{"train_examples": 101725, "crop_scale_min": 0.5, "norm_position": "pre", "bias": "all", "residual_init": "none", "optimizer": "muon", "nesterov": true, "orthogonalizer": "newton_schulz_5", "adamw_lr_other_params": 0.00075, "lr_schedule": "linear"}
Rows from block 3 of a small multi-label image tagger, named by matrix and row number. Rows with one number belong to one neuron. Each number is 500 + 25 x the weight over its row's rms, rounded and kept within 0 to 999. All counts start at 0. Numbers have three digits each.
After each neuron's rows are labels from the 100 images, of 14976, where the neuron reaches its highest value: "strongest on" is what is common among them. Only what is clearly more common there than usual is listed. The data: aerial photos of the United States (SatlasPretrain). In brackets: how many of the 100.
# fc1: MLP up (model.blocks.3.mlp.fc1.weight, 960x160), inputs 0-159
# fc2: MLP down (model.blocks.3.mlp.fc2.weight, 160x960, transposed), outputs 0-159

fc1.165:447467526506487482503499475509515479524474490531514503531460510511475453459490477532503519503463539473474494505522529573535503526495468428467531468470513492462525462497529520521525487485512518536496528484484478490536552524497484451497508536476515464508495512483518495494468479493518496441504521492483499474481509513523506516481480488531467491519510465508514500469502537497552534470517540472493488476497494500485502493494518542493484482539509491458470538522522520483533503515530518
fc2.165:510459477512541456517484500494506511488505506504520461494506527466495544477484503456544560470498447552526464500528453529487543492504509512464478475485519528501442514485523491452479531494507494539493497514513513500464506523475527501469504490517488512479518466453501526481467531487535495521523475433505496484470450478534514557498501517504533485499504527533489494514539506498500505526506508486462466497519491529502498504466474516531470529473518493465529471521518520521509514531491487
strongest on: crop field (31)

fc1.458:453503464520507546511496504560508493447484529474476496463526495521480501454555542534517542486480504511521485507504491490522481475536550516494516518520506524459456477536490495509475467512514495538507538487474528512503542517532534475501476508533476485474478497510485483539503457493563490511486474481506467503492524494507480505527493494491464486468500464529495522521490552463508446490526521500486503481481524530502459512473489471500510477479467477463530491503498520491484525496554501
fc2.458:505451490446501451520448513486495509566525525524508479515523478486465462507464543447530515502507486496442506438500523484499530538513476443480480483468522487505524523505474512530532503504534459497521499513501480535473452520473510490502468489486512485488497519518543505489465548496482480528521483511504533496518491500461519468531525481520509493516490520498505555532502471487431482498500509466484496488524516535493511496514489531508469534498482534478484515518508514509515500505487524
strongest on: crop field (33)

fc1.430:504496538496514535489501481492472544465467554522506498515488531471438495494472480431475478488501481484551483490503528510566455479527539498474499472513528495479498472510486510492481522509533523521469512513564491458452497526515531515523494557518545499488458510509476458480478531519516520506520486510491472536488497469509532524520514479494518487486509455480487524511495491486484523489511527479496452474480504512501429484506514500515529479517463507515499521520489495471485523521496516
fc2.430:493486495492543526499477515515507522494489552457504493517536514500494469503519532499509480517507513465475460484511490480475519497502510547474509524501496500530489537519505455534514518479495528485555483472509498501452517508504518459495504463552495489454513486511521530455498519514491478489500556536474505514462427482500475467475510481524541548502504509518462473476497501510474517506478479553511486553488503466506525521503491519458517546548468455462498464508520486486479492501508530
strongest on: building (75)

fc1.54:460488523508518452558525494493490533499487508480474528503531509509493497493537525471474513500493516535515497498480474531528501544522542512506512547474470498520498505478510508500499505520507494479557473481501450502511464513499463517508491524504529581486499492477475511523540525506497522452512492457471509526515492468450514509496531525496453520500507479451530509517513510512483460460479457430530453496479521487501507521493501513444489517468446511511479489537511512517488497484505504
fc2.54:500481516503519489486464558469441501474489510521549500528473514504478524544508514501489448491476454476495499467566502501493534478478536513486482474496447496522519490540478522517509502484538476469530523478510492517525473498504524553502492499495539512479480492497527453537478538501502537478512513506499525495519482492524464478480466470488482503492499531480527490470506513547510490504521541515487504450492507499467540534475483496512501479476537526503508463551508526466522456471464509
strongest on: building (68)

fc1.565:508496510506490510468522486473526513493493486498479507525469539563530504468513519476519525518533512487479529477512467518487452502530525491525475517478488479510526508557490501498521491472509436541534522523473512492523486505449469536514492490523468497492525508517530492498476475515505506498478493510478525502489522475458450474507434462474517500502480521477446501460516529472534509484494483525504489544522511563540525510499495416471525483511494492488463497502521533514510503482515519
fc2.565:471510471534523518526512495508497503519503525473459480488509479456470496533480526496489462507452488529524486447487487503497536493481483512487483502505490500477515506498499472520499466489502546492502550486547552509448521459518547464512475500463508476491515476544498483554515503519507498532513477511494481561482494517500500493520470522488456503493535508539522480485522465507460521545462503560452522503456506487452484534512498531505484519482550487535502527510495471499477518490510488
strongest on: crop field (48)

fc1.407:474474484543513513515490506468517500513520488504450497482532498469506515506508541515507438483479519477512505483493542467490550532506505508509533519497512505508526496535498524455464519464510493487480477538499524507453520498446524488506554535479477495499500490494477465490476521557478498548502449542527505503483499523440485489526530486491543522501521499489512469475529536510481511486507448518513459465516503478533454500494490518525487493501473481497480481479450449513500526532521528
fc2.407:497514498511515501467508428518481498465506487542495526502484468486448532496505422495521533485518514520503464534514485521464456507498494484457481470496502480517516496499498459512507520530486529450553463526519507492508462525532483490545503492489506452525510499527512503530551468517491465469496543464502482530514506452490455511473515535505483494514518525526552487509522492524517512515562524486509507487527498461469520481512500476488529544492512500507505493483508478472516471483479490
strongest on: crop field (33)

fc1.589:500497514526472523448482495492520464458520498535492510499486456512503538478499506526536551462545543474483515473469487514539495436499464505514482504501517505503480484498479468480485499561520507465479480465497493537496493490531521511524507512529474471471532507510522495507469488491505521503536520509487489474523470538521527485467536550521491544537435504486507481475494448503503537499481514490511534456515524514485483496528482525482517507441514512469537491486526466461506508481491506
fc2.589:498554502478508496506490457546480502499478494490485470533532504465488456547536499542495470503515442469545506480522511510500520524489483512481492476490474508528537511512464489491457475509452484466470480515524545518484478493540474540493507512527432524512516519486488490526455469535534483520498489510499482505489511516500531469533507516483512448511522496529505498526480539540497491467490542483514506471473523480518464511467555503500481485506437522521491491531476533501496510526495484
strongest on: building (84)

fc1.7:512555461492463523553485490493490499492522504525529518483490505468533480507492480484473473473503485470517499577484533545490470527493516490518487490479500515526486539454554542524479458505506502526526497491485488477528476488472465494467496524505512488479502528509484514533488495480488485504545496506514462495467497464499496523504503497509455511455465514523488519548526437472496450526506507530475488497509529506479458480482556483534512566516520512507495512495501459497452494510491493
fc2.7:532455507488501499532540544463481527508501478486502437485502470509513519492459469482495505451486475495496494505507458478526489465465535484518500510499502512492549512517468494482506527466515482536505524498499499475489525536463505501510494492528447502493527485496490560523492501509492532501468523512527497491494480505497495518457521556508499492491548525497520451508477492494472495466548525495523557523489465480499510444513501484477467532462537521532518563491548482508499468492521473
strongest on: building (71)

fc1.21:505487517464469469518489532531516458483489515482503470512493492491493539522536515508490491472522505466514488459500491488520508504512488472477496496461506499503480505519483464508481547503533480508442493546481503483525483527494531492523487474538542506528469510488546471485524486494518501495462525514488553505512558510493497476476430588481510513492487496505478484504533504517513447506534451533509476521520501526525482491519473562459472509504483507460468529538503487505468486501498510
fc2.21:500491496524493457482504513469472536524502515511501478489522488501536548500488494515496527510477490528471498443485451492510494504484534508500485527497481493522490509501546538533539504474472504535509469528496512466534496446481463466510503538502480475484513433493494508476533536460449536498511506510481509490497467513523478517512498525475480500509495547519442470513534504451470499523520501486503500512474504487521550487476502499520495536517478456482468450544516525536550516482532531
strongest on: building (86)

fc1.103:540507519497516511531487464498523502488491525506520522527475497475492484502495546504482493495481489493473557447502481525508477467485471477499494518471553482518503526504532530540523502539492468521505489513481493490514526485507476541510479514458532532505525475513512493498472450516499523498498482516501451493530471494479527495466435519492495492500523525527550526461533506489482484460501533474493510509512509503524537473491479473511524541505528477454442527499450420453503510501497507
fc2.103:467522503521496488497487510520494511507524477531476457472512512518505478503500457478520445472489536534510525491516504439472513537506524522456474487497490494469456496521514502518448447507536530469530519503550492529515473475500476481515543478494528541518475533542480525494559500506508476490515474516495545497441507492531489520507508479467493470472521487482476463515457472494472538475495486506519475499521483484478503495540518501462506488491501501546515512545536495506478521514539531
strongest on: crop field (27)

fc1.215:473544467499507495516524491501514483513495481500513506463543499450501508473521508498503496500502529492502496470550516514499464504484528497465532497517536514494465471500489520510467526523487467460529500441577532525502522486489468483477448521495510457513532525524497531525518495485505473498439506516472525485466545468497467475506519459474507542486508476492472503483498532503484510505485540518527494530420488507522528488507547490504516519515473463481524526535476506510479474533519504
fc2.215:439463466466525487499541506452508492475518489515501525490533492487501524506554504503496488528521527491512491509516456505490480496495504478469477470496497519518512463534509531515476483483468469503521476506488550518508463521462524519534511499459453510511519473510465513502479478534513516521507546489493487499524484447469515517493576488482533539567489495507492499491508480544491489515485478460504501466486512496522547533511495544474482517492515516504448520509513519465472455515474537
strongest on: crop field (43)

fc1.73:492518512483562515503529471522450499519435469521451517546495499503490461510564501420484490465493496492523508521519498487518501545502520521489507505523499503484540510464502484477538487488541521508476472550520474518471472520526476543512482511501493475498485478519499501536509470489541476546537514504521530498502508478469511480514474487508493532477524500492548496489533528507503520466521465495472510531508506475507519515485480499475521470455492480496477518472500510453518485543525464
fc2.73:516522499515498463541487567486462485480479514505516474539498468541531477489479468534490480526463504529542550481446494516451478488510436503529517486511484487509499505484516506514506512475424505524539480456504496513497492502495507486492475520513504532539465521486527504512474502539456510497473492492494494494480511484527525487456455468525439562486492487523480512499505493503518533475480494538551514475476519512512549533508517502519480494493486514513494516506472533469505486508503509
strongest on: building (73)

fc1.115:467550520490520486476483474480511450489508494476511508474459483531507481484510452500434516462488511481492515479451532508499509494503522477507514459503490501478482498482484513464555461465522528500519503521551510469528538516517494550537519503462524509475475495503510487499511508492546532499482518518548512511466514454504495495522441471510529520509467500517538503536524513427508512471518507507512504508547501482508514501491477524506537506492515517533491489520500499444478504530495444
fc2.115:529523525498520481476494460506487519525503511526494489541501522521579488537513514504486500549482501482523509491535473467511521514553458495498477479451512467519508503531498494495483496486475486475505510475491500525527476529536505488457508489506443519528501515491515515470551460540485492530493457534519463482503507494538493483477523512472487488522516476495463523470487484573474480495474484460484478464529484503499532505463435504499488486529487490508499506485465485498561518497507541
strongest on: building (78)

fc1.697:487504467502547488575492547538516542514485522457516538481520446494522489499489505471514492524469451526503522510470495450491513459549495511496531471491493470506506446504506525511489504512530472519510486518483514506489518447501519516483495465484492514494476521422497501524537494495516508502479473541532483533503504516472470481531486485486488497522496543506557475473512488479494538514476522445516540508497506472492453498501464506485511462529531469493488525509498504534492516510496492
fc2.697:481484559501490503531494481463479517527475481509505516529519484496475460488484525492497490496495479491505496545496513489479506519503493470485509522493479499509507467534536552506478478455515528510502444509515484462452510482479487521547461528490492519558484514494486513502557511498509477504465511507475464462499513482502504486543510485533495511531450540519506522517449510514502471509466466521538453494492489557504508523437488490559472487489527529491513479477526520528504500486496560
strongest on: building (69)

fc1.529:532517518483523476490491516506529504475459481552473486504457501478504488508499496498504438468451499480491541529484519528475498533514519528473492541494523507492483486524519465505531477528536501499529475519456456504499524509470498517496498488482479494535513505546461535527532488525487463536503473534491488510491491534509469409516487495497495524512555502474506537510484537496501502455504492551470445510506484466516512521538498467496507501529522468503480503497514466475504477544497527
fc2.529:503479503486494531492493545530480466461467506479506534506532528491465498496460461487514504500510491535504478486484509484508505458490501482516525519502523519516550514476523478509499531521535536477502489527484446542512524524494505508542496552487470504534496485501477531505503547477509468473495489491535492461524480513492523512518476495486477491523481506484567539532492479517494467466491522531504483483453448509494545497490478475441477472482450522499506476530493492534537519481517432
strongest on: crop field (27)

fc1.85:532520518490476543520513519479550473483516488491478493484512531477482519509480515497514519487485475517548483506485524477531586502496498492468476502538486478480490510499520475503507507491476485534466496496486432500447521505505523515535476467499537511554521484496509475535507447528489466476482499502462486518482518507513530483520502517531488489474497508457495485502498425489506478523522520532491453464488525468469541533530511478493506532440529464518521513530503501506500510484539492
fc2.85:464448515453499505517470506511511487481522481474499494508496507524526499496506504482505519533477460487450493493484484504496455500545480522547515510484501469533501492443485472489533461484486542534522489534543535516502511484514521478496514554517494495481494498484507513495515507503562526444535443484494503476452501461478504522483467488519472549513542475490481477482519523485483492498535530521491533526485474545501461512528499528492514495485454537491493529524468516536483542499473499
strongest on: crop field (27)

fc1.88:492511484534477454511487558501531494555498471526481466524523494465547489540488473516471534519493536484499479510514473432481532508521465480486496509503490455525548513548523458462522510492454506535511500504516492491490520469501486515482480518520538513506478500498477482472470531496531465516533460502491497494464471476529519520500490453488477499477512506546527510526509479507509572493494506477503487502482467516467527455504496516498531548521481486517513513511470515515503465466488478
fc2.88:462511521495520516524493510507460515534455528496513499485466484495469485499512500514480517508513497502492550445487489512504494498499535499472500545501517579479481491493467526513537442523510549471486508529493536503509483496511537480496513499544406475500526504515463501540508482503490499479469549497530479510463496524542506493521489447488504484500495539516450491489529532475505476476518461466494547495515465488489497488536494518520504490475496500561508514492481498470503493499466496
strongest on: building (73)

fc1.385:561480468467495476509490480542493504488551473526519524467508507507489478548518454536528513534516508501488511491478467469511538496468486500487485505536509463510479477499478520461553498506505507503471503487530527520532487503495493470499493521510519464535518486509466486473533516516451454516513500468517518533486526476519473532508533521514507546505501466517503534500464476533490510439505480513440494495493496447496482495509470503511497548527516463519452471513479528498448531500503478
fc2.385:467512482504496532519469508459498498494495503459501454502500536514499489488524483533571490502485502521490508486481492481548543510492501509499544512477484487538497524481526422489485463501476497494427510474473489480459495482506486528495533502548464525474499498520512484485444511486548537511530523511541463529525455468471510489525477462498469507516508501454509480496492535516502483546494548539514471479509505502507513529482461492477511515507490522491506519555509503488517502485536520
strongest on: crop field (45)

fc1.686:506511520491495525546482505505529501470548513477472503487506533495481514514557551480525495459507532480519486467508497523510501492511499499499452503520456489495489509456460497484503480516484505495521486479490491506458522508559508498489479473456461433509479498522531492470500568495466547538509472483505485560519540505492495512482498470514507506490472457495488536450541541503507522494538517497475493515458513495533459503522488490522482511484525460504499502530493498549503474544523490
fc2.686:512519495531512449498515474484475508523506556514530503475496514504504455503466523488486483533488540513447523476492523506515512477493513517517490500456538436504465485509489512513525504544517534482480539474484501468502506502512503497457546489534483520524478493494509508505501511543523477503552524514512499515524544482471497522519504464478525491519491489467513451532463525502486438504483496479448507532472488494499484456480504541447478483513488527533553496485497484510467556506490473
strongest on: building (75)

fc1.183:508536524500495452500551474531539549529508497508480530501526479463524543528527506468487503519501526503494531480452510469489504480497483536529523487478505497503528489571493505477546498507535515496480497493497463517487503442521470506517478467486490499507445523500487464512512506527501515499545512498524492478475466501452494566546483457507526487513455507456486519514524502481479523511485516455501461522513520523462502479501515515446506493461482477529474501514514498470494472502470515
fc2.183:530487464512508484474518463508470456510485524474503497484478523587489431514540473546468492490501474477514472472512477534522516506468499503503524508501497471511486461464510488500484512500468566509528486517502510487510493511524508518516478526476477526530541503529501526508474502520516497520537504506521503497497483477541513494436530517495454505448512489518514481488503508481487510509514480522573518499527450512475502502510455516481468474502520497466510523521504459543507536485460491
strongest on: building (83)

fc1.248:530479478516495493510504453466508489479504459512505521506488500472501545488520484524504482498476498503484514476490474532484533511549446503516521504492495520535495501440471470459529485526520457488484532511491478488502523506492539542517473520509464496510482467471490512536513540538572527508491451499496520534511516544475517506483486485434514491545496492478491485508510510484551540505466525494477469490536513489492516487496509474511472489480471479568476496500489487538465537490498547
fc2.248:479492496507512482484488529553518470495524559517504485520511507524518493513512470479537545481501504495529496533487579501494509524508512444488518486476508477483501464501476510487468491489501425506507483509469519508503550494550505506530521509476527498499515511518512498472523485446481506489466509481489536484476459520525509469487439510519522473518492490485472491507509524499468489461499492497513482529493491563516551504467503462440538509491517455464528474492481537469499518479494509
strongest on: building (70)

fc1.399:511539517526504526489518486507488492477522504531533514484503503494518526505477457537549501556545486528465493488471452481487501482527544495498493504506493550507519494540529490481506474494491499477512522495538486506487484494511511454493463484485486508546501495448506465482498539514522504499518496501437498462547503481506431526509500415548505476511479494472518475526523472501488490500478530504530510489493471495487490464490525457491507471506498507561507487528485494480498537477484549
fc2.399:502483479450502498489498511496491515520466488495483500530487511507502480506522504482444481473466501448529499506530543508540512511476470521475493508511494438506492512496463512508457536496522468532489478528515522484489486536498532539502522460505518489478482485550506547515498480472505492504482505465554494553467517514494540483484518562446502502492521534514457552476490520477478512512517473507457520476511525486496510505545470527507477543494491500440473532500503501517500503500540457
strongest on: crop field (37)

fc1.142:515466535496504503496534488544466520498491480546453496510499456468512553502466482542465527447505530476550484518550527516563481474495529498501453451476516492509470474543507492482509508488512515527487472506520523534529498519521527517487464525483455469545494514511484469492508486536528525506519480501527513502499510512483500497482489469494538488491533493491492500468526494498542493505526562529481490520534506512483507475485489476487507472463475515439505458493480489464490470491502493
fc2.142:502491511520512479489467539456546480497482471495539495519504514503454483537507488496487482493517471511496490522530432542504447532448463479514506515517447524535489463478474531521502513468484484479510515491518501489523510522489469491504510519518544516502499480548474524507521514497515461519480522484426523468515493472520488493514543503530512540515478461520486508493502467487485505513442472535489547493491507491527516482525486514528478530516471502541478517531529508473522488518446512
strongest on: crop field (30)

fc1.170:498501487497477526501497487509481522503519490497482510457516485518478538487536518506512477532537485508512520472491518485464529489498496484512512473513476507541511493504482472522490497471549505471525501448536469552499454495518467441523500483533474538551464533455497500482485547522552537515522510532477510416507534485508494498511504469513535478475470475483488462552479502500456522516508492489497505527483469511485462495543539499531447488479511518513495513506493534474505497511490520
fc2.170:511498529496510487496506514490542505486505506490524488517476541490528487513437478513468524490480461501475496521483475520543486538485515515483511500496526477485504509479498536505485502530470484520498506517460521462505535516439519539487484527476499476441512475516510489513508445479447469481495480458498513574494488515496493519501513518492457514539540521515482521454501546522540456493522502503506505449530498497493531490457485516473549520500491473506518486500520472520497543516542451
strongest on: building (68)

fc1.740:513470478505543538482529494458544522476454508490499495543510484538508501485484518542533526479510499472466535475525478512452443528494450495491504483520547523506528442526519475509528506546507509474480498475474475514497484495481492520541451477533513527505528502510486436503484488504515476505476515481490510483514487503561497509502519515487492437460493494488495476504491496478472526513522534518478475511454514530478480492487496511517512528518544483526505521474475471528497517503462544
fc2.740:499548483492471519503469516532506552521494491532477556527449489508519529502525511481487510485481532479524476541470469494523509516495494491498514469490491456527528495482489483542515509469435488472509483521475492471538468535483539474462471490487537513491483497491505535502488480546460514476507481475512520516493530540491504491497482488482493473480482531513510509527475472523517488472480463494548484480498490518470437525535551446540515508515454493539523525522502524498523494495512470
strongest on: building (74)

fc1.289:489486489448471511480525521468508456501503450485508483479537528511548519508513537425510491496521530498534501494500534517504537487523489461493462500489503521459467536520506553467523506506519545526501482476508485537460529478470496503498484514536499527457499504499504468499488484534482482516520492494476527519490507469524484499575487504496486524494480509470483501498453473490517446532548498527477504470456531516506496481485479462491517485494510511517537477493519474493514498464518559
fc2.289:464492521500500546516489496541480472498477509461469484502504534515474506480517514478503499492502523495467506516453502500455516446536494482521513467496535492472491511477423518497533499488513499531500484549528520490498552511524550485503503510492486512519501522508530502494505503469535504515521487515522501496506474457480509550525467468472517492473522463503472506543517568507474538549518513501494491502438456522467471520496469509479516517483501541454463490528464511504499528492497463
strongest on: crop field (41)

fc1.480:498478510467485491517480496474504535520484465511505502525484432472476477428554520521476526530532529496492505508483513503545478482487508479549514540522495543529498470475535496475530501517506489485504486492463496457499460526508496469517501495517493447482491505509517494526476524506505502502520508504490472571454539479496520522539503545538496486480480516516507455481514497492484484499480476487488506537478504484525505474516515517486482523484483492496480515535451445483551521527561498
fc2.480:503436538488491542528501512499494532462517509533498526486516490517491492534508496507518518524513491568491524503490489470484504559509479516481500471479456493495524501494484467508497490465485478504476512538451503489524518537448498514479505497506492494488477462492511467514546475468526513491461505519484467514479522504509523474514529492472471508475533476506443506509505504526473543479525492492528471474470514524474498561430457527499488534550485534510491507490569493500494479522498493
strongest on: building (74)

fc1.388:491513476502468464533479469483497525479534512530542497507498462476547523498471484485464478458495506509488501468506489489489515521502483510503543498488519507535542571470519502518465497509526482482488503509478503496524463542488494531524494517527503527506513503515506485545501458491496540523525473475522509469541480504476489512514513460512505469506551471495547475509454487457523517502455503495478457533504534504498474517501453448486471510538478476503493496508475447526455553514522525
fc2.388:495496500478504467489478495465485492531542531544502472504484492485511458479468516538531507510480455523521479493481514482476478492502493445498505491479486486501486468506480489512512501498544495545495535480484502478498500504501516476532545460526522521526521515502503481503500512450491545523523566473504507544530516513506497459452493507505537495476482529494541437521531521476522488513500496546473458502456512528508498498514496543555470529450526486503526492436483494515463489505526499
strongest on: building (68)

fc1.282:500510455456474511496514518470507458468516476502496513502537449485497503472527500495552509510484536487498502479508532484477513508499488495491459460510516487461448536478480453522502510571492512541517491522514478484445503499514521526523515520506497527542540496503503472486528508550450517489533486490461542514498509458520536511548508505463447526477499514513491496525477499487500529487499462532480474510519495507481533476532482474512521476502512492487545486499516475487475525453485547
fc2.282:497488510492485472495486491524533512500501510468519468459512513499515572473465522471494520497510490499511452519463501525517505472518473528504451493468499495500515479517507505449495473471480496511508557512508522522536496504502493473483534481505455533490453478468510485544490495504571507491442447531500492494504482499536514492488509494493533510534529538473508472532480522497485508525555480513484493468456514518468445475539519516480533511455522528509491535539505500540497483515488494
strongest on: crop field (26)

fc1.646:448502536500472548490483476467507522515470517548496554528516485548497517505499512471532526470531488496523492486469485485490515486527493502479495517464514494486533489468549486529479494505526474487534463518524508498507465537524446510475548558489469524504518502453495504517462474464484540464508500566490500485503488505514469514526510493486503533540514490452486480476481471509495510487518527507506520485498468494492450488494524521489496453546485470553469511514478476523516502491514524
fc2.646:509476519491505489502491551495475461495493494503494530533493516514528498482535490450470498525499493497511509481512535510478502498472535510490543488511465510486455433456458510472508512502498515505450542469502487454476520467517525493528494501515487489540471507485443501486516525511501466472518474489527472495540520494469505473504481508495502477463476501550544455489489523523447497475507458527474508521541519533507527453549493494540527507490517527494545505494536508478508536538524499
strongest on: crop field (27)

fc1.518:449540473437459526506457503503500515505499527533489503463489497526491501487486516487544526499500506546514480530495486525480516478510504440491539506488493483467509544512521488513511539542564529469457489462486518489500520507471480472559468496522505470495492517542504511491522479536520527522517491458528474496500516496467509501491495484506498465474487545493467474491489434504523510481521499515481438502511490540460532526489500519486500508514534473499478531528479512501517495467536489
fc2.518:552490485505498511525476526472471492485515486499553481501520511465506511512478507535524495479523552463473493502454498482458491525490486485537462536508483472455458496480484436503551519505456504514468530512506488519543493522496536501507465545489486485499490511496499509501530521550493506534471500484483520506504538481536502501523502508514444524492538512450519522499503465486471484516473538515455482512505500498523472514506522471515484505448513449513479540494530490529442507513521518
strongest on: crop field (29)

fc1.622:494512455499511491487549508462482487486446474529488486502515510516481521485554504504483487494514539470480539499480496490521542501489500519513479517451494495481470499418550465462539523528520536501517486552490475556547506478476508532463481509504472483497517491509474472526521532445512508487470501493518562482495517526532469480546515538498494491527517514466466534505495522486501496519534500500519488501504495489514515469511525500504498485454521491527467496516519459475529497465491495
fc2.622:515497495507510490524530466492500482501492517464495474499498490462518516428530475548497492520473541487455458532503533537510478513487500497519517468494522472539507522502501496520488519482479501504509473498503499496521526522461486497539486499554493521498500498521465570491536491464478499502490472500534494439520478463520511503494438488537544464484540484533476492506537520574454500507485525496492526487524497489472490492501478511528485486503472469439512536495518462507507481530484502
strongest on: building (70)

fc1.352:543563452476525510507474533502490519484499489539549540495487497535521487520518506493498524450491492512516477485499511446531495540472471512451492516515477522492501523490467526465484458524476489515505496482480523475514496533518505526437436481542537504471496536483503483529500474452476517502521475458492495500497500498555496495485495508501482492511498489507501488503452485487521485487529548470524492529512564530474519499520526534503482514512448531510460499479516484525487490514496474
fc2.352:520467485537512516502515542499511519488471487499412492492498494451488480472469477527520494463524520518520507521506506525491486485506453518512472514492503501526518472501524502521493483499501530488514467521509494484483473502494479474546512522512450517484533546497565503529493480533509511485534512526475474534479521455484473515475526507500547498534541504553521491489482485516535500457520511473550534451504502531489479493478504465468475520450478514510479527491499502480480454524463467
strongest on: building (96)

fc1.428:477529519478496520507492503512531531461511448512486525493466538505506508464520509498523507529531428495504464485527477536517471539493479526526508502456462518519495512500474501515526525476542502528529551535538511547553506454489517500511466502495480505476522501516513476518492489515485498500491490520548511462508529461497417491512459504464495495499507493462479497484478522469455491516485486471517498510480491504566461504475466478488524495521483513473487479509489476507536485533516522
fc2.428:467481451495515530508489520458448480472498517477471466515492495488492482508515555508499467526483504494502528495492504495503509457513519564510538514495526476484516483486553501541521498488479539516477507463487553487480534505509514474503510483529482460483482505517499507491547480473470496502551499507520442521497499445527479525533429488500457499503513495528489458514495497507465503546485509539481507532470509503483496543494500499497539475499494499475496530519539486465504535465520545
strongest on: crop field (51)

fc1.339:503473499469483503508477487486483489472504462477501446522494522503529511498586476459481495501519475459534473541528536489500498484477528475483470471545503464473510482501540529464496528489511498539473520505481483456481503490501458478541475505540491471483489516515480484498487470499541493504522474482491529483505504543502485498512485530497534496528488476494470501494483569500533488496539504459481472538529477475517521478532538569491501495509495469482496491487532549499509535506468518
fc2.339:509446513446509468447479491470518530477505504463534544490473518506526536565487498484519516490493500530516512485491440498486446515513521471518537560483502532486441523513520521469509506500527530495481494497478503494492453505479512460528502514471468502477495441510528495504478509477477492519503508505527468466542516476531469511499539475523494504544506467506522482531474508493509515499515490522464518486507504525465547506520496542507479487489496510530517484517524428502507500491499488
strongest on: building (70)

fc1.766:443473517548482487509480514552508534470494520496484556494537493482506459500503468500513473529480501497503526519547518505531522499550514519521501478522524524459478447502556473483483477462492491496498492492497510499537516526529527461475487530550541465502463499500509493482488514542521518503469512522451500493507547506527468486493489458480495527460483470516488482514488497478488466488510514515553537480488493502495485483508533480537474499501530501498455514479452526493444487511512522
fc2.766:485491488463529523489484500505504477520496443516507499447521525474483503500496519480558512503516532497465487509495431476490481498462503499518470512493487502527514466515491502521520506513540488510524513508485485560460502492441486485513481529490518495481524512512478464476456490454476530470508503480529513509506479502507502489486551563508531555532504518564512523571494507533488494491516473474491504519495527478464558467502476486481494473505506490482502487479537498481557491516474507
strongest on: crop field (39)

fc1.584:499509514489497516517512529518530539505449497506495518525490494553496505489489469507463451496520508445538494474494521492528500545469473500503494504492523542509510472481481467535533542487524484491468494461524539474501514506492438495477456510483451519530500525513510489540461509523500532488517463490537490476494506461540479489498504513536531474502564488473481498531469515506472503469496531500519473497500546489502441475522522493506547469504479492475485475526523493475496551529486478
fc2.584:477506509470534523497535506477521470495480486511498468497487525470483529496510528525485495504526467528558488523533505456482428506508494502508506509517540528537536536506504510502461449516473484488509554472482518556484498507434501536488525513501517487518459499518492566474462470505520491454525491462513519482500509513471485517518465500454489451513500491553480507491534507500490492494484448513453524528499517496467513479532474481517516476514501478529503473515508515490489537491513506
strongest on: crop field (39)

fc1.751:534481498478469510521484491527496487514549474454576487501481502462538535466533450516532521524473515528505485458454484477511477490461450507518494512529499509515450513530496484493509498475481492534474529467492475523515534474464448463480510501523513481472499521493482513508517537512512439497485489490495495518493529520532510517483472530522528535512489474478466524537496492538480527473481489505497439473511503494492514544492489487528514535498514502494483485518465532550530508488487501
fc2.751:452482544510539523542489506447466509537539480462505495524485562507513524511531465534512510472488482485508529458505493508513523510551494456504509537476477514535495521509497530509487503503519528499513513517486464490485521466519543512526506507500475501504480536492500461459518484519546504507538521464476472494444475530473478489519456475488458462516531510489493490508471525499477489517509537485506511469472473505502558527481481498491484471452525455513497505480499453511513535484512500
strongest on: crop field (26)